config.yaml
model: "image inpainting model"
dataset: "regions of photos with short descriptions (Visual Genome)"
train_examples: 50862
image_size: 32
crop_scale_min: 1
horizontal_flip: false
task: "inpainting"
loss: "mse"
arch: "dncnn"
norm: "batchnorm"
activation: "relu"
depths: [18]
kernel_size: 3
stem: "deep"
widths: [96]
init: "orthogonal"
optimizer: "muon"
muon_scale: "spectral"
lr: 0.017
momentum: 0.9
nesterov: true
orthogonalizer: "newton_schulz_5"
adamw_lr_other_params: 0.0015
grad_clip: 3.0
steps: 27000
batch_size: 128
epochs: 67.9
lr_schedule: "cosine"
final_lr_fraction: 0
warmup_steps: 2700
weight_decay: 0.002
adamw_weight_decay_other_params: 0.01
Rows from block 14, named by matrix and row number. Each number is 500 + 50 x the weight over its row's rms, rounded and kept within 0 to 999. All counts start at 0. Numbers have three digits each. After the name is the row's rms in percent of the matrix's.
# conv: 3x3 conv (model.blocks.14.conv.weight, 96x96x3x3), inputs 56-69, a 3x3 kernel for each
conv.0 109:549498441526537479415497459504510595513471504477511550410501491402491551382476491494525521528588593561520491523497522498491555501476484444436469502509410559527446479474577493490561521514546505452415463430455436450444399500413413497492520460505508533499538558475538554492545532528574522473623537378554445504581607581614661553449578469448469410439506419468548466453526528533523496
conv.1 098:461460394481543486488513521490497478534500489490537453543521532508486498565493471329422479554561529499560536537522458504484448493532568575500478538522478586506475549484544566611578513557506345487492458545589472506459429431528462496544536475538521478512470537533529506581542437535623650574542518450513492476588541490530474439519451489376459515356504580493507524487518545480449514
conv.2 097:574410548646476610573374546502495462509609450438495476512549599430460483447496464506472533625495551466467501506503558529571533435497470459519514568494544491478487477460448479405456525458472472442403495430429491434440541482625579499678469392508439535466440573505447541438473453473562531507469567485444454512486549538468450438446436518475460546400434493514500515474477468553567551
conv.3 099:504492443500509384492548378487457457504473464458497437513469487500507489520518493577446467519481523518417534458539457544536449479439430504515567456495544456431495432516582498509527487515545451553488493526471505521478562535460522515454497483401522518586568559610564598643530471506523454480502519499493459493468524556455513467533452417512473472474443455535539482426435427457474444
conv.4 093:432440485465460508474450504470450459518462447603543466489376421439442474485498520515510515438483502376446449522579556451490450480584502516512521485451445466482442569500479541548605494544490463493463490477496461469541406478468448490581402417507444486632494528573534534571481507450498471544410435461491507590536563509566537541492548483548485443573541506534469486554495480469426463
conv.5 097:609560621539529517494455493526496528540468523528482483441516564420482537446492437536523495592536462622650565520458573461460527461426513493503558486524568502583596417454466411470472492522506480469490404413445398482433500555562531544500505520444620575591512549603547582601485484469556551525522487446487485443520539551546533458573490522517482456565559458473406493534494460632619588
conv.6 099:442428514469480487452455485531530552491488553525491534521552470552487456513547509481501514401471420381406457572647590438551481438432480414462453466496508548568482474485483456518520446543514435452479476433520438474481506572488453456483447473489511560545458473563466454473417425460512514594561527543487490501564510516593587562479513506367477488365493477453497506436484421507533544
conv.7 104:533485535490484521481481488529510552484457593500455517587494465528414432521381338391491434511487413556479329411532600468506546459503606521520441500502499559539612526548438535470423448468477476554502437471441414479459473476423493488466461494494457589520506597562504545564486467525479471451479475457554520546587536509515454443376469539391436513470508597528466535545499523554419546
conv.8 099:472524505477587572490596604521545495506507468499496505526479502523506545448486623554527567432511481461524481415476563495472544445438499608594506496493428520535524512523523463559493492544522506467506490450395542498466502533504507576461528579446418416395506488480551461453506512539514522435671559553552507561521494444470536476459418451559519486606468450477545464475562476505504502
conv.9 101:491579539471536499555509586534485459576556470512432457543493467508435430541530550602556551538542550435470551546531485556516489511518582570511571505421404597534438570521587558515538530439488527568500535512479442484426428447500538446497515394432500570560449472480497543497498455529498497564540563534478396380517443455495379390438447576445527605501530604597529588473456492476494469
conv.10 097:461353341534516490530538561486512478538498548517564515529464448462474487438435504482576523466528511431446428517588572489502524525476467415418507489473563488409437486515509486514541548535574459446479519501483502528466410468528505546574480562552502404453548447449581445401480450448501503517450472510500532560472525521507521525536596610524566498520549470392422367539601548518577467
conv.11 102:479482485461500463443526523425379414486440415496453386520525421423437405470514485534516482492502448451481453516532479553552517582562537489481521540568531505504517475486493459461547454466481494441427526427435459395423477405336424449419459437424511503462514493467531508419526506470483484468518494464476537526528553586564592535456499464406440406498473510427421414431463430466517464
conv.12 099:517519571565513533486588577511516467537510525556528509546517516424475531509506460398463487469493588470454503503465461541630626457424434491449443452472491363456510533508509465484467440501428425514514517530544507517590477481561493549537341450495439475472547500494519543483449485577520470485495466521561525554547475461540555579455513509514481540523536603518497511567532516508486457
conv.13 082:434424410464432463454479485470498488465555545445537570447499480572553529512526552531472470474548587462498475522534510461553673439522533493481493524467503510529566475490476428471446477465416473548529414439460562435471571511519519461567516470497506522461530568457467496408468476572511502598462453460474517476460452479503540476616567527545579537434478543477487529461507532577644459
conv.14 099:468458494460487478492448524562490521532557539504495522406446456494536492587585466499477401525591486471588467463437475598542488561542474553606512618588541553515450536555515548562492512545448551405570499432550472439527469512490485487459573499446473382440501428466525463548546538476530523497463562475551583550537505505537507525543510449464479443415535509477490461503583497512539486
conv.15 097:431393453447429493531503568582488406493493423483453391415460523457459459556579597558503556482461494461436467541544516496539475467498484614595547478509466502512477491523511481581566456545603548502486476413436452449447596565624556501543541482550432483515503475521499525537610569528444409393500468493479498432552544478531562515480498581437392570489527611538525562545472526483507575
conv.16 101:547525467560542563518482475549450556540520548544474484445534557462473510507549578531531476516574532520523521603533591530477525550462531521544599536507467484503467434511493446513486524526508466501486501541545489563515445550446518574454595427342539574500528487536444470490483537521462479567475618563466445372448449435450460506569463454564467475465430468493482442542449487561425508
conv.17 101:585583529545542544419494483611573633477536591462525638516579589498499515441446435512527523562491414528528538443557679461478491483442472444537494433484456504504444522468454627533448573560459586453495471553477451493593491479527574516607563527695546421543486459466498502511512415520626434455522459539476417423479566520469449540456488451570596529456559518443503529412539457498491493
conv.18 097:400494433469514468456567506425521442432499468416580520527458428547556500516494506495466541414415500572424480430509617490635566444538588672584639589478490530445485533533508486499494468387450484510445428523422413511463588475553537416516408442508486519544447552527446524482522576490508551496540533528538474539547539504569544503375484483396452539441495540487455490558516458591520494
conv.19 096:393486442427505415530506547486522471449461446459485452384390441481524531527470517585574498506481464453426422572523570487471557501570482501527506543614587436435481461444511446491491467469528447505516494526523562576579608588578610481544655461471568458533528420545459376511496431425591502472520507513507508507449495484419465527689616564626530511544531424445511463496539437560588445
conv.20 113:513454484492467504508490647562500443511438443522447469542525511503515564458497550516511612508494464544468453433510484422422427494503469463468471492477461501500511587546558502473477520454454474450526426489530449503498543517519457452536470482593437426416521467449560492459578554564488462447502521553516503489500569457482506490508492565462490504572640595496530475516586554480459451
conv.21 099:551523458452482449567519505567566435505544450429465463473498479560490461503460465503588546463501424592524454584685566476460496510544471479439475465482429566514488537555470464471499521536513522577433508566473531575586425452362445480433498504436462512450436504480445531443591548446520501475639554578534574456507481435483469423572526517604569566508517506678568516600416456565487450
conv.22 093:496470537528487535521525543516449457476399429470437422501443509466436462455422402514556517481532451453471424516539488495575572514507502521529511486501411488514402544563499566563523468503450513485520474489483471491524521667563593664607557628652482498348479498369492497382569605531566600516560499471538612543497478439554614595569536587560532635550559607483498448537502575454409533
conv.23 106:602574543517510469477472437493554517514492553487542506469462532492491473600580506541553442526565540538606599470493477471486427487503364450504520473512515425412576449444458521478439513492587543434472492502533500479486454506554486482492482413379544489431524551523527555559469500518471519541567503575454505460468420479544425443623588582536543535473413425518438503552521551517455508
conv.24 093:468468490522522493492552547513499490537528503594558578529486499500512545533501531496517494439475400444476382560543530452481553517459557370453400386371395437567541421453509447463495526550555474487481529518491500433459442461451469496513509543555578565487631545505587586560460419471478478501532472499509508451523507515472439436502463393526475422529479435564559528535472500542465481
conv.25 105:626535575554552570482490507527509497480474516507459479477537540512474548465487492449493500515556620554515535516531425596643592509564472432519501510535544484492474484479504496468530490549532493488463429429398402425392475490481450457435500488467598531610589497577510529574479503510568491454539530475399439419514460458468521534500571438513529398398395355583544571515469529469401448
conv.26 101:527561553586507547512511525502422448501435443468497447506571564464473518588590559601553492621536483677561518496502458471497460512509492484474509471425458537549504469492447456472480505474451532470473518455432530486473506459505450437474513461529477450514459395482430417448474514537511433456467404465408486571501522558500574647515514511517396470536435493444441468457501428473512439
conv.27 100:499471511449520503442445463497510502450487493407451437518548549473466529486502578504463515467475585524520660546582574482471442585588522491558474500494490473522521384513408414516440410462428432418467444438477444423510561505467550440450506453457625687555614666539519571436605568513539472488545565556486459470491426519547507493578585500551479503454474534506541457418463447470524466
conv.28 113:505407471511379375587464443532560548535565514486590510391447428462528549483533569554585506557544494520473411507471485486465464473500514415538576457483488427404366493498466427538529442455464503449433490436407462441425508474425467501461495485525379547538462511479455411399423469576414433568394508453429456495494531520411534516469483453556421390602541517520463491417433419537466509
conv.29 090:477521538470447511531616547472565572571529520502609569521551534554539635516562653401435470494488592456498503468453516569569549467484520481464407520560533510489408617566470504485458494509407472470464509486540477495539486423400450448548459491550515517512565487570530519516561521519517496508441519490538430400554470471483588578430443544475489590468514518587581542542578519534568546
conv.30 098:469483491550556546464545503512472456511500425462526498549522610530561612428433447496498538581532415589421417452532579457532468405523512514531536570563493521415400518482472497514469506546493498507469366492439474570570409488490541497468547472415418535449511517399450396376529508397699751595438439403455422449409524525529463597555482499447446401503476418577522571565418434546461552
conv.31 097:510561482552567481501527470491498460480476462474481448578581539468496482454509479483483501502503519564608636529480467456458477496485513541485492484485537447435472577633540488536532442541533378541466421538496413525454611559527497517477449404474438422574453477480495478479539535516521500496484475563505514481590492425495435434546458545534446571633503571618559531584473521602537549
conv.32 110:606501443591505460474477404428539541443497493447467479515539508397458400488457399569541489553548449535572523482409536493499557445443458523551522434556573444522543472511465451451445508478481488574510454471457486482447506420585566435511525478530416410441466424474493442565495609526523527501504482541477628673503568532546564611517488571563547494548470467485481482498564492458565520
conv.33 093:501492523434465447511485456478448449557486547439500434452422379512440493554479495592446415690567600582513505479533460501514593461517472463496545538519552561493509476484623431439521434476643559491511542576460507522473543546513566564567528490421502511404514573470495487493425451456464455397601541589442502473489517502494484506567525470532556563440487410549481510524470553534523583
conv.34 105:453503556517575490468557451489499470501507445474516447543423378530448482479475521537449445559372475549412507606581501566476509585565428488422398515463423555481451472500427489419484478447422457508533478531531426512507416495546506528520487517413524618594499585448500540441511436552543531504517562490455512415507509404494567494537502479631476480560490517567529564537455552543481492
conv.35 098:416515420504555528541524587525502499523527564457516521434511542474538540574638630484445434439389438493432488528526485477529538489493516494394408495414468469388412494483411581449438555474431459524537483543506492525457505448433493460513507468562508515558466480531443456520569524464545561420503528459593592531473521524464456523527522427474450467417400470502501446530448442553486440
conv.36 100:603523410661547499596548524459454467497490555427467496341393497480505679379409547458444532490470570500474521480536534560497559489477478497453486500484457512463458486530529439456464493488479448523424465484441473465453480433508480441488509476468493502536527500520479422435496528499508608592516587639495449456461466504635593604511453464494542535480469539469439409535472455501527353
conv.37 100:475489515490465440483417410446468534430437480540505493433499461470484472495496501559491495584537561453408487542470484539502537532481529473509542439498471459540518486493527422418545415432513419508497500517546480482478549467515554503539475473508517386442528452458525430462534520510502441447453424456484491542525548562483442451574502481647512452610531431523579461516539447469550533
conv.38 104:558456451496505437571513465417471543490440545507550567541521518514469533402425519482472452517513530452490498512445464495466470553509587472409418458485554458517527488506509459479518459515520497571492538627557463603468579441459583483475606462506511523457494540556501561520514541504522520619530485491559512570513480558516479542556433471566437505475408437485416508520449536487436530
conv.39 104:482496529472467511508474493546554502523541534499563542462443448624568589537509480353475488443483539499591594436489529484503493529511517443415471461507513496552580503533517540499479540484460567499522514531460493484482473454436503489528465493577458434471477478456472482554526442494495487429512488517512600637451504521407452530431450508466442508393510565515481549547507556505468522
conv.40 099:395460472507485516528524417416422530439412517481402478432411408464417401498485502525580509403490499492578617532534552558542484531536565491466511520515493565576601475493515527476459477455504489527500456420477482508474529519558479542443566633514460543455397504489407531475572510469461392508551469559579600597457433547465493500510452413486489502574509552490393537453446523524487564
conv.41 094:480519447513420429537504392521488493463493471469526539524484445492613508542537481427425477439493541443452596505452406518517417495479523472513608513454587486484545474510543467522493505494495528515439552518521490556465463477461477486503631546543476520439511525547493508566408546493415555531468604518426487494497552497444471471577478533641586556624541435532508505429520483392447565
conv.42 100:416445502462503550510512617486531471531514573505472473480512540477514541483494531449452483529543480536560486506454440497440526526553487603610588502498514530518604539539584550543508571618529599487565532503526546473533404498467521553451474444448491462420539519499520452564478419516523529405566509559525550553495580565424499523496483500553652608488498475467454521512426468576488517
conv.43 103:467550597467477492490515424472415457507417455554467493452507540479456456479501436674552557474505533530587551521542444508558463497501442517420484554495543528488595579404489638457526656488524439497454466477437469464435520508614514560622545604593493518518458444495444493578561507522492516509514522563463483558521481538572509552416539501397468445416478426461539496506488518502527551
conv.44 101:527511460509469492485517534446510470513468468476509442531472501475511444515512536578485634511490547609509527463529556540501527573535573461509496416466463540561621366390434403446512433428434478485413445450427488446489568513462623491454495490545504424564466378502480407479466495508493544448537497483506492570460487453496536566516551460526586468450534431505554453482517446482546467
conv.45 111:540498498515447420500419394467424493460451492439464495636532508547451447458386375478487480465500551478507502522502533509467463512499523433540515541586568549629659600550445530499472509533537529467495520496547505464470525497522561531500521500531386474432511522549575608639468500492514455494471491461489437413525509475459452492461488513420469487482551477549579523499529530501527558
conv.46 105:502489537443474545502480451550486476493537498521453506402459448582520454523503442552518479566551551493534541618575544490460462523448399507459488509492489543568565502450441470456498434496525430488458468496511494444516649563522507464490466448359482439468462515525482515520619585520448468517472570562545483454498486532511541494618591525449421516448523538600547473553490531475478466
conv.47 099:526405530557505555455549542497495488491527559445520542444492602493566563442484456554539561553414402559502478598640533506566575486526535424421422474456442588572528456488478418457442418517442456471463429450439493459533505424436483485461450468448441540469430506444453464471465462515517512493541496595444438462451476427470453480475483528456444508500512552551498546573529539560511546
conv.48 101:532411423496456509509509485559501503586526514561548517495485486483520516512509501352454431473492490461546488522428411505488415550523487493530585406441478532556526487460512430452550442481530500566517548509566503424473520561519486481526449530564540616597507513546530589576480483490520491543482479533501516439452389455493485553542504454502452447467417488446437487573552509435548523
conv.49 101:431518521477497526468502506402512527464527521504509587644640611580523517524389434471498478473486432489477456507464532534585519489464472504473529471489542432518510525508505498553586513569573497487537502528521468512528521509482531441501547451534536530593570511539530598573552436460554544524495491453528518461458539481439468542477541474437510491402432491445470494507523532471464477
conv.50 099:436486603467520577498495575425479510459511512419503529550454438481473442528455467462523421473550480543585473599532544570520515540541490516613489472505466520556433438435469463490517534551531473481510531480566484457504505475436577514436607566474553533541524476528438418485532457490628510580628464541533519466576510508575622518476529596408517569424457495435434487413441504494492534
conv.51 092:516492461496526494458542530562597503515497490491516552494515534467503472575488490382442406568586575456484514533509489528592533472510452467486475456447469470464524510504490505523565477477555521492474481474502546539494495448470496511489436457439538463513501477493626536502579487440556607476493467501473472544473467509437477495463463432413533480446561524492430431646628467469481456
conv.52 094:476516528412471569471524616480505495523558550455498507479503526480536511428463462537416410547512446511369352511501473559562522453496517502446442508501463479424459424446500496474496563549560434477476466467444496486465483468436525546498596599545655683677589587591606508592400407532373400449487501473470412461566535513444479507546487470550532514608566496430481553455467546530517562
conv.53 096:487436500460506533572517496417384329508479463454418443418421417498546565542516458495543517477555519510443457478583555515615545496453477512490497514507497557458519445461472462485518449480501469439457496486445507535532445525365429491403497498438479578493427513469498561507513475449472565461661550575530482522477543508483485493359407343539466458536456412516436412582469480543428483
conv.54 103:519540478520515516486530525485487415509494479519499508515457464588523466641620567499464515529556534487532543487555478584527473530581565449468472429472488543525519514488486514518486496554582472473487542527485579477467499534592495460491423403401567566641462488583418433518488485472544520472525516583386404443434414429481425444560566481443468503376442502492473533542486444451447443
conv.55 097:475431474479468445493478406499532581464548606484559582447499571427502501453586491515468467536563522502519510428466536456513561422544597464498595427540450481578559470452493534467510497484520456562450463432495589507513401528578454529506437503478516467434478504460554562480465492521484472548511413546492550546473478607438450543533481467501492463498424465462598556511608553505513463
conv.56 103:439494519431497599481546661533520476471519509547493490407477506432492511497485514585565541610531468548491471532539579442439449559496491552503621474504547468443559445455427479414458426470518533565532519547502510489428428511484500548511518570598524383441529464511504479562528460549486579500459498528515525479530562524483479541523530481451518455454519490520515531483426468453434455
conv.57 101:532525443462483400527467417517485464499487493511501482553537536496564533475467484564557491615625612574502459564526483470457512506396354565531565557562557548481510585603561571561509523505471464567584507523483495474499464528493556507488570497448504501553554560603555533593518507521479471503444468537450492511466428480484450611542598603523520486497496494565452437647559612552442540
conv.58 101:514586567481506539387491494473536599470487622488530586454476478502491518539485518441536483506538491481489493465491564496434487558530616512488515495508479442396397542503524504494457503496561460441491496472504534500524459524556463512485419379378433490531477491507468413422445488541457478502473575512519502499481442470521521553473483420480466420513528413497521539473480517465423403
conv.59 100:499448442537482570542636574541566548496464485459479461473435489574534557542445435498536479469424428480399369536504515534525498488493489442414367535526543487422431525583489458534547500493474495549531591513484518477480402409423517524506510616639462504546476499510440526467496509467567473545529469511450476458453431485508581590525560506509523510480524525488498514450425477441482518
conv.60 107:530455475518483522557496502491478486462450476507464533432457480483487436498487498536488416559491451563554514498525497505469443452524507517456418488465447448462452437520505408460481439408462471473533466490535449461540480484562455458477415437436529555472552499450569448444525551556464458437616555536519504569517523495514431454596617667588552620478427454459481471517542484483454478
conv.61 100:461516536445422460421509522511512574528510548534486556349439472467589588480503442535644616474544538442472496601526439534567594504459511452463467545473477614557556370424491523513501505482505519539506504518543482471441427452443554503432659587514524530528550487496524464514514540513508552532459456517508523487501479409443484458416396402547467416596566577508602582505530568468537559
conv.62 101:486470411492441439547553441460548574462564554518585565406498530527552518431508492416541582493549521465480422492493493572544495458425535521474421549473536563547565528513529423463429462449463475445536439438497478515531388404537431430530468506571562524636476438587602398527499526497466489488552640532529499544491487487423510501333483587433582570522592472497538612445473510356424508
conv.63 087:460555416477540427488532491492472494444485491548508514628685513522470478531602563475494532449521478463460470426464461448422536546552545560509463609556469542489370522500516536425497497392514486529571544496512491465429504458477523523467634627580510513590517489603511452529452431437420384519487424427549536548572472576499541476483491514521528486470497459449496495411464480474490426
conv.64 094:595434435584433505597455535537508506489458509566536586545530489495492490451537491533572514449455448487501496474526541422499527479503560465507546497485514537521530497485507521446478405397433534599525449498496411457439432467421481495437531456434487542474519492518461494471556569520433565566523563568480516595475479519515474468445486534448486471448460426646600480482517361456550412
conv.65 094:454453406513567479497500494392363324561469506457448480501521543492493442420474471537491407495467464493578544551554547465495460539517501554484518511535495519562526483466540537516524527519601438508532314384455373446498358353303479547415415480459492475441465506471485456487528502428537515497498529585474503445528531483506521506381388360500526479479505511357336420516555518512526506
conv.66 102:448455441523499478514417400552521487511550565383444477563493520533501415524482415529445473567661611546499448521508481563597587477392480487479551436394506408433499517446443533504505479484509509481506529454511445465477483459423494497452513505495470524584500476572470519569511541486441558564407501420401448489403531594408497497521521605507533483466401400523494465515610515487545437
conv.67 107:576560569549562520472504526482478483503492530494448457552579548537553534540477488552565523519515473481486497519494494507503549442467483567524510558462437555518563628516513544465470541464484501422445494497451478492511593552425571540409551429472450440519442408493471478508579515528562515498538472543507566647544479481518458498478513498534532543530518539499483510562572474525466487
conv.68 107:481536517470442437453461443607523612560431508492428544560528514496485520477515449430534520459466497407453478447430557496524515479502443534514442504476403561601534576543449547480442583487413465417499462418419500489472559575635440448461405424470479521533429500469480579552511469511600495520552547583538487451478456440484473473354561561368522531356478545568582555463458473613526508
conv.69 106:493429430534485461568522538487456494518481514503505512539493476528570505496521472556523485545505401511523444642484460498496550487481473516574473535588497549544495519521507487514527456427491505488530534486469500439419492613574469571534413511586552536456482492438481542462584636535596522476556524513456494471477455556466526531600526574529518566513558585432478511438435550445475456
conv.70 106:437437417525488478534484486553450476492483493487474463525483470486464450451476440397460530421474478442500499604596587593540508553500541498513453506527541569521557545547473511484440529507470479419418480465420487511448590531452518539472540499479390491502475554537479516562426401459557562541560490475538530569503500618504474522393474425393481444393472457453507453518576538504555567
conv.71 090:447520611439504613475497561544524475529451533585564521530508472501481493491512451517470516505432460535524505412489516525521523509575503544500516567522510433456532578491557546464393567487440538505472463473450579543542471585566492600532520543533415404355457514441534564485523495485547497484603509538492446462519546458566527491497487548539540507554475494467550540497553512462447513
conv.72 102:511448580474505513488489502449534604513469581488493456531554526473500459493484492420532449449561566517579635447475599447406602524488502470529519507518526546495540513462458472443514495419505485509474516525486449505439542539593490539467428497449477523474479492468442457497473597555425587604603533432467474470492477500522440473419528548541539529555476433447411481399416445478508513
conv.73 108:442492465476461480505489519578501468516512463475520486428480503541532513499471438613524485583506470475534398522479524517456554443418560514514469481502463618556517407459481470472443466429412492509423491502414465492399459454439510524537531475497498464449518496491562542510433545577460562600440514515499527481510452481531468447462419556482557628431525614485436423464479430486511436
conv.74 093:604462478587503448542458515577569450452478459471462444578558560556481561431450539525535544521512539607612665485531460529589536522563505468491528429443484515496531532447541463462476415467485465402500417481515469452493522549524493509447461464472465519569573600505608508445512439480462531447565493541491508479511590560551487540580543531570454473461467483588408533540471510555490549
conv.75 096:456518513365508398417594459479482512456487546501463458452468478529496521524535547479409397674618468431496460558439514581483568517493636444545462458544450451517454527442448492486443461447436536569439454506393457538434578516551448455518467440462536369585552435573537418516477400551507374561510395706398450519450539504525511459580518578543439566484448535543482402593599449452478533
conv.76 103:385510524386502467442467513586501452412415417459444425546482526505436485543486457427410535495516508522548541523531554519470496519472422529538540483574559445600585575488498615493486541500525535476423534482403492484451444507530385509471441512510431504431398517436467548513566483481514490458534529462530466414578494420553518491526457439457446431435447431539545540563455463554512452
conv.77 100:455511477381538445430470502531621529471483466535500483543529462525514483503450427446478435491439445488516441492503514484557608425576589530473432570612585511549566563538554509574575448479531503495503477454447432434438562495476457435440532490557500419490555439533585518661570521459511508518515500515549496389541442456462451486478548560458498428465538463485445495514467451508549543
conv.78 095:575493468491439510511499461511503523543479501495462471467378491503467464585545521476456503427525578374457434508470437512545446492518502464470547578509544434421442467488543561549528503519474522500557482455464420515465379542372446538394456550464524455458483465509538541464551533489512470472460452452510569564613571585495533499541569455476527421485517492461444501504487505501477484
conv.79 099:521627538522538483502474502571516531620570465452458498447432518456374509461428428525433502518469527491433473438456488533562554521534473576513544529482547531510534503529479516508498509584533554541538579552508476496519416437422524517567534455500473475564506508540491456465482541527510562499581634524562525573522509524466483462396523433451579510381595509496482446442497479523554547
conv.80 103:535534658512471558478443498555523487540489526517471502468565671534516608498487545516428424531474489481469449486477510492514600532462532437478503472487491507518471419443424465536435508535431485523450516461444460460519498471542478508573492506505567536607543468549532459566464538574524502564446440481526514505408467480401453460524450539548485585532469584525524472568536468487496506
conv.81 098:479560552570550549669597572410495510448435467456510487561472535517538518537576610592535441486514443602571489480429548568501473534525530504471461483513491403427484463510489519584496450463498561452516431398436500455568573516551639532486525505524547567598462438521511511557485502510418447509507444514426410429535499486496511497509546507524563455539460431453485516481508433556543451
conv.82 101:476513486449509449463450431536472472521558538488465528589571547597504423524476374488450487509488468475435472427431536474457544535516561480436450516436508613535428585518484550481491582511476494549525536558587425548506482552411451577526541554535438518494409591533497660535608548545564458517516535529505427450497512493496552479448436503493443545482441588560624495510573540559584539
conv.83 098:527488495498479518492466494553508410543569496429391355501536561484558597510490522516542582460482533424435495505655521489469385495531455494554560437494534527573482416467513473446502471511491546506510541451444505442450358489498409477571485490565581569509597573522585558476568539524440537463543473501392456500425466544504494500537508459559529466663633486689725642468490508400473468
conv.84 102:424496501480495531481413497463488535523499528460458485435493484442500469532598592610549466557455499545524553567515442493512518505460451467481408477438409444423457422446419506529517497507474507501485526494496482497498488538547525589575539570549595607462563528415549516465428388438472537541451520497475469362451452402444483455486503583514549660472565661497525514498520560502530603
conv.85 094:582545507551534429579477466484417574491436536395372552592580511549542544495561555442478507502538582415416531481462488506514531434466525530502541529509445540469476423501508444481534466451527501481520487435477519524489666644558631659538652649537499571509535535565591518503375436407387524539458571547412425452521513547565584567459470545496476594514473510585503445615572578521552544
conv.86 100:476446418549458401633472473445483468529550477465491530465466374508499456461492544458501504521538471536560531520498545476461514546518479497469479533492518449437379498460427535494415544529448466481608494486555359463527474520435473553560514536543534520508515619580518606531462503510502463521468472504525537507437522582394501552460482501482418487571568507540520463492504477622539612
conv.87 104:451444496465506504520538598507532534438529511483496510343458468464540540447526563508522469421491487462554558549570559557573552584544605593549530537522528501518525506489489511491456479455481588581568496513543448498530450470480496475538485484551489574614500576544491586540508531497498489498424473516513513570537496526555467555457462495539508530498479521507501546574531549521477521
conv.88 098:593494389576506441586553498515495520613572497487447443576593494545505434596557557466470594412412543393462541519486421562479473569528494481511500461516500436445529455468507428510431476514415485496506499493530439450532534566495542510514460496459472467455519561519504497532570463573502512384505510458532472558424480508548486597431494407458543455474545401590557473523545445524569496
conv.89 109:415438509379431477436480460459529517466461496511536528528516587490471462516441395445471456460489488517504509484460508493493510498478481438512481472562606496543592440483462444520445454504484470448467508474465467474451432497469481523447562526449567502529517533511463507484628526631516501586477456503415408454448405530538470623446563567492517516483457450495453478498453447496426487
conv.90 095:467512509505576567549522532458548542509559543495546584584577582488568551519509517531507508586496481544528472557541532594621545527520456490511457445476521446420466494412462500484441519480505469506499464442474475490466457436421397476454424519491476459494462531566477496517497536458496522576383494553477492446448464545496519523513447427495480492453451430522617518547618500528536436
conv.91 103:526484502438506500483531567533517513480535578520571554535517592501515552492505480439429527483497528526492546410454406459508469468548576531544437542461402489419375595516534572500488564446453459462495493471488499508508519545447558521473550491486519573572597598566499557530511538534491463479520433487517477480521558511552487471484424368516462488495512487523519490560597534562554470
conv.92 099:462464413432485508404460442478458496507524553435447448511537561438504475467466452452475426484488454473440498524530564524498526454501517518532575438483539481519586515532447546506412515492479492535481502488474517482498452469528496476546542513561528510506501522526454532539497553522480562450547520501491526466506557523432490515419506596379550620437542509427490476438469474554557507
conv.93 100:549453573508439464522447536502518442485561467474508424462515477499520635489448484452428434581507532548543482492498444475525480521530527477482487476454471517498536559507521495463541525514513430470441469480482429494414557472577569566718614570746487507528498499436501471361524540460531580490491581455465477461500512537394436480432471547473468617400489519507548500473470441580552491
conv.94 089:481474469441490541522516584445383388431442466471444470396383382552552545596519463541465462531480492582522448496537525581542494571445494562555545448540499559544500446526519450497529501496490467403501532394480576494567442483480450472492464506537505483468452447454503439445503495476476514442657603667526492432476563472523543471349378361560523543451427436379418474517522553513560491
conv.95 110:463575575460468488522532532521557528478495448521527513499490473480492499617553566670583630548485510494478422493529535501496470541486572499534564457532496492486601516425411596536524538510539477489535462510494467551493500510504531488428563513467551532628463514535475463558517506498441486471460495491450437498462489499509463423432437385418430435453510485521603532551598559527530474