config.yaml
model: "image inpainting model"
train_examples: 50862
image_size: 32
crop_scale_min: 1
norm: "batchnorm"
depths: [18]
stem: "deep"
muon_scale: "spectral"
nesterov: true
adamw_lr_other_params: 0.0015
batch_size: 128
epochs: 67.9
warmup_steps: 2700
Rows from block 15 of a small image inpainting model, named by matrix and row number. Each number is 128 + 24 x the weight over its row's rms, rounded and kept within 0 to 255. All counts start at 0. After the name is the row's rms in percent of the matrix's.
After each channel's rows are labels from the 100 images, of 14976, where the channel reaches its highest value: "strongest on" is what is common among them. Only what is clearly more common there than usual is listed. The data: regions of photos with short descriptions (Visual Genome).
# conv: 3x3 conv (model.blocks.15.conv.weight, 96x96x3x3, each kernel summed), inputs 48-95

conv.27 082 [ 88 126 151 123 148 131 146 162 106  70 125 168 113 132 110 114 140 106  72 104 149 129 151  93 104 153 109  76 114  94 162 101 132 102 117 106 123 147 135 168 107 136 108 104 138 133 116 131]
strongest on: text has "red"

conv.26 105 [ 97 168 104 108 139  96 146 135  86 161 137 168 122 128 121 173 128 105 101 121 147 125 111 194 115 127 151 130 120 100 118 123  62 148 142 104 151 153 137 132  76 178 104 124 165 114 125 148]
strongest on: text has "white"

conv.65 084 [132 108  87 113 142 135  98 120 137  87 143 128 132 119 109 129 202 150 110 126 113 153 112 140 102 155 119 139 191 118  70 153 148 112 146 113 126  93 120 144 159 122 147 141 150 164 115 143]
strongest on: text has "blue"

conv.14 115 [120 129 146 134  96 120 118 119 143 156 107 121 111 178 124  76 143 104 118 100 128 132 144 139  95  49 115 123 106  98 105 150 128 131 132 116 128 153 135 203 102  91 135 162 144 126 116 157]
strongest on: text has "black"

conv.15 116 [120 103 150 100 210 121 119 121 184 122 128 125 116 116 139 103 116 120 171 209 109 143 148 129 154 129 117 112 160 136 121  88 101 145 145  92 141 121 109 109 138 133 118 119 145 146 129 145]
strongest on: text has "blue"

conv.71 082 [ 64 135 154 105 153 100 132 141 150 155 111 161 123 133 172 134 117 116  87 132 114 128 127 144  62  81 113  65 119 132 139 145 137 148  98 127  85 124 121  84 104 125 126 114 139 145 120  97]
strongest on: text has "blue"

conv.24 093 [138 110 104  98 123 149 107 162 130  72 138  65 118 101 141 105 104 125 116 168 128 111 172 120 109 170 102 133 133 111 109 106  84 107 140 119  88 123 146 153 111 146  99 123 121 125 155 132]
strongest on: text has "blue"

conv.43 101 [122 139 160 114 179 160 132 122 107 118 126 136 159 132  85 151  99 112 117 105 129 129 142 144 160 102  87 143 131  97 130  92 132 131 125 124 111 172 120 123 132 158 130 108 140 109  76 125]
strongest on: text has "red"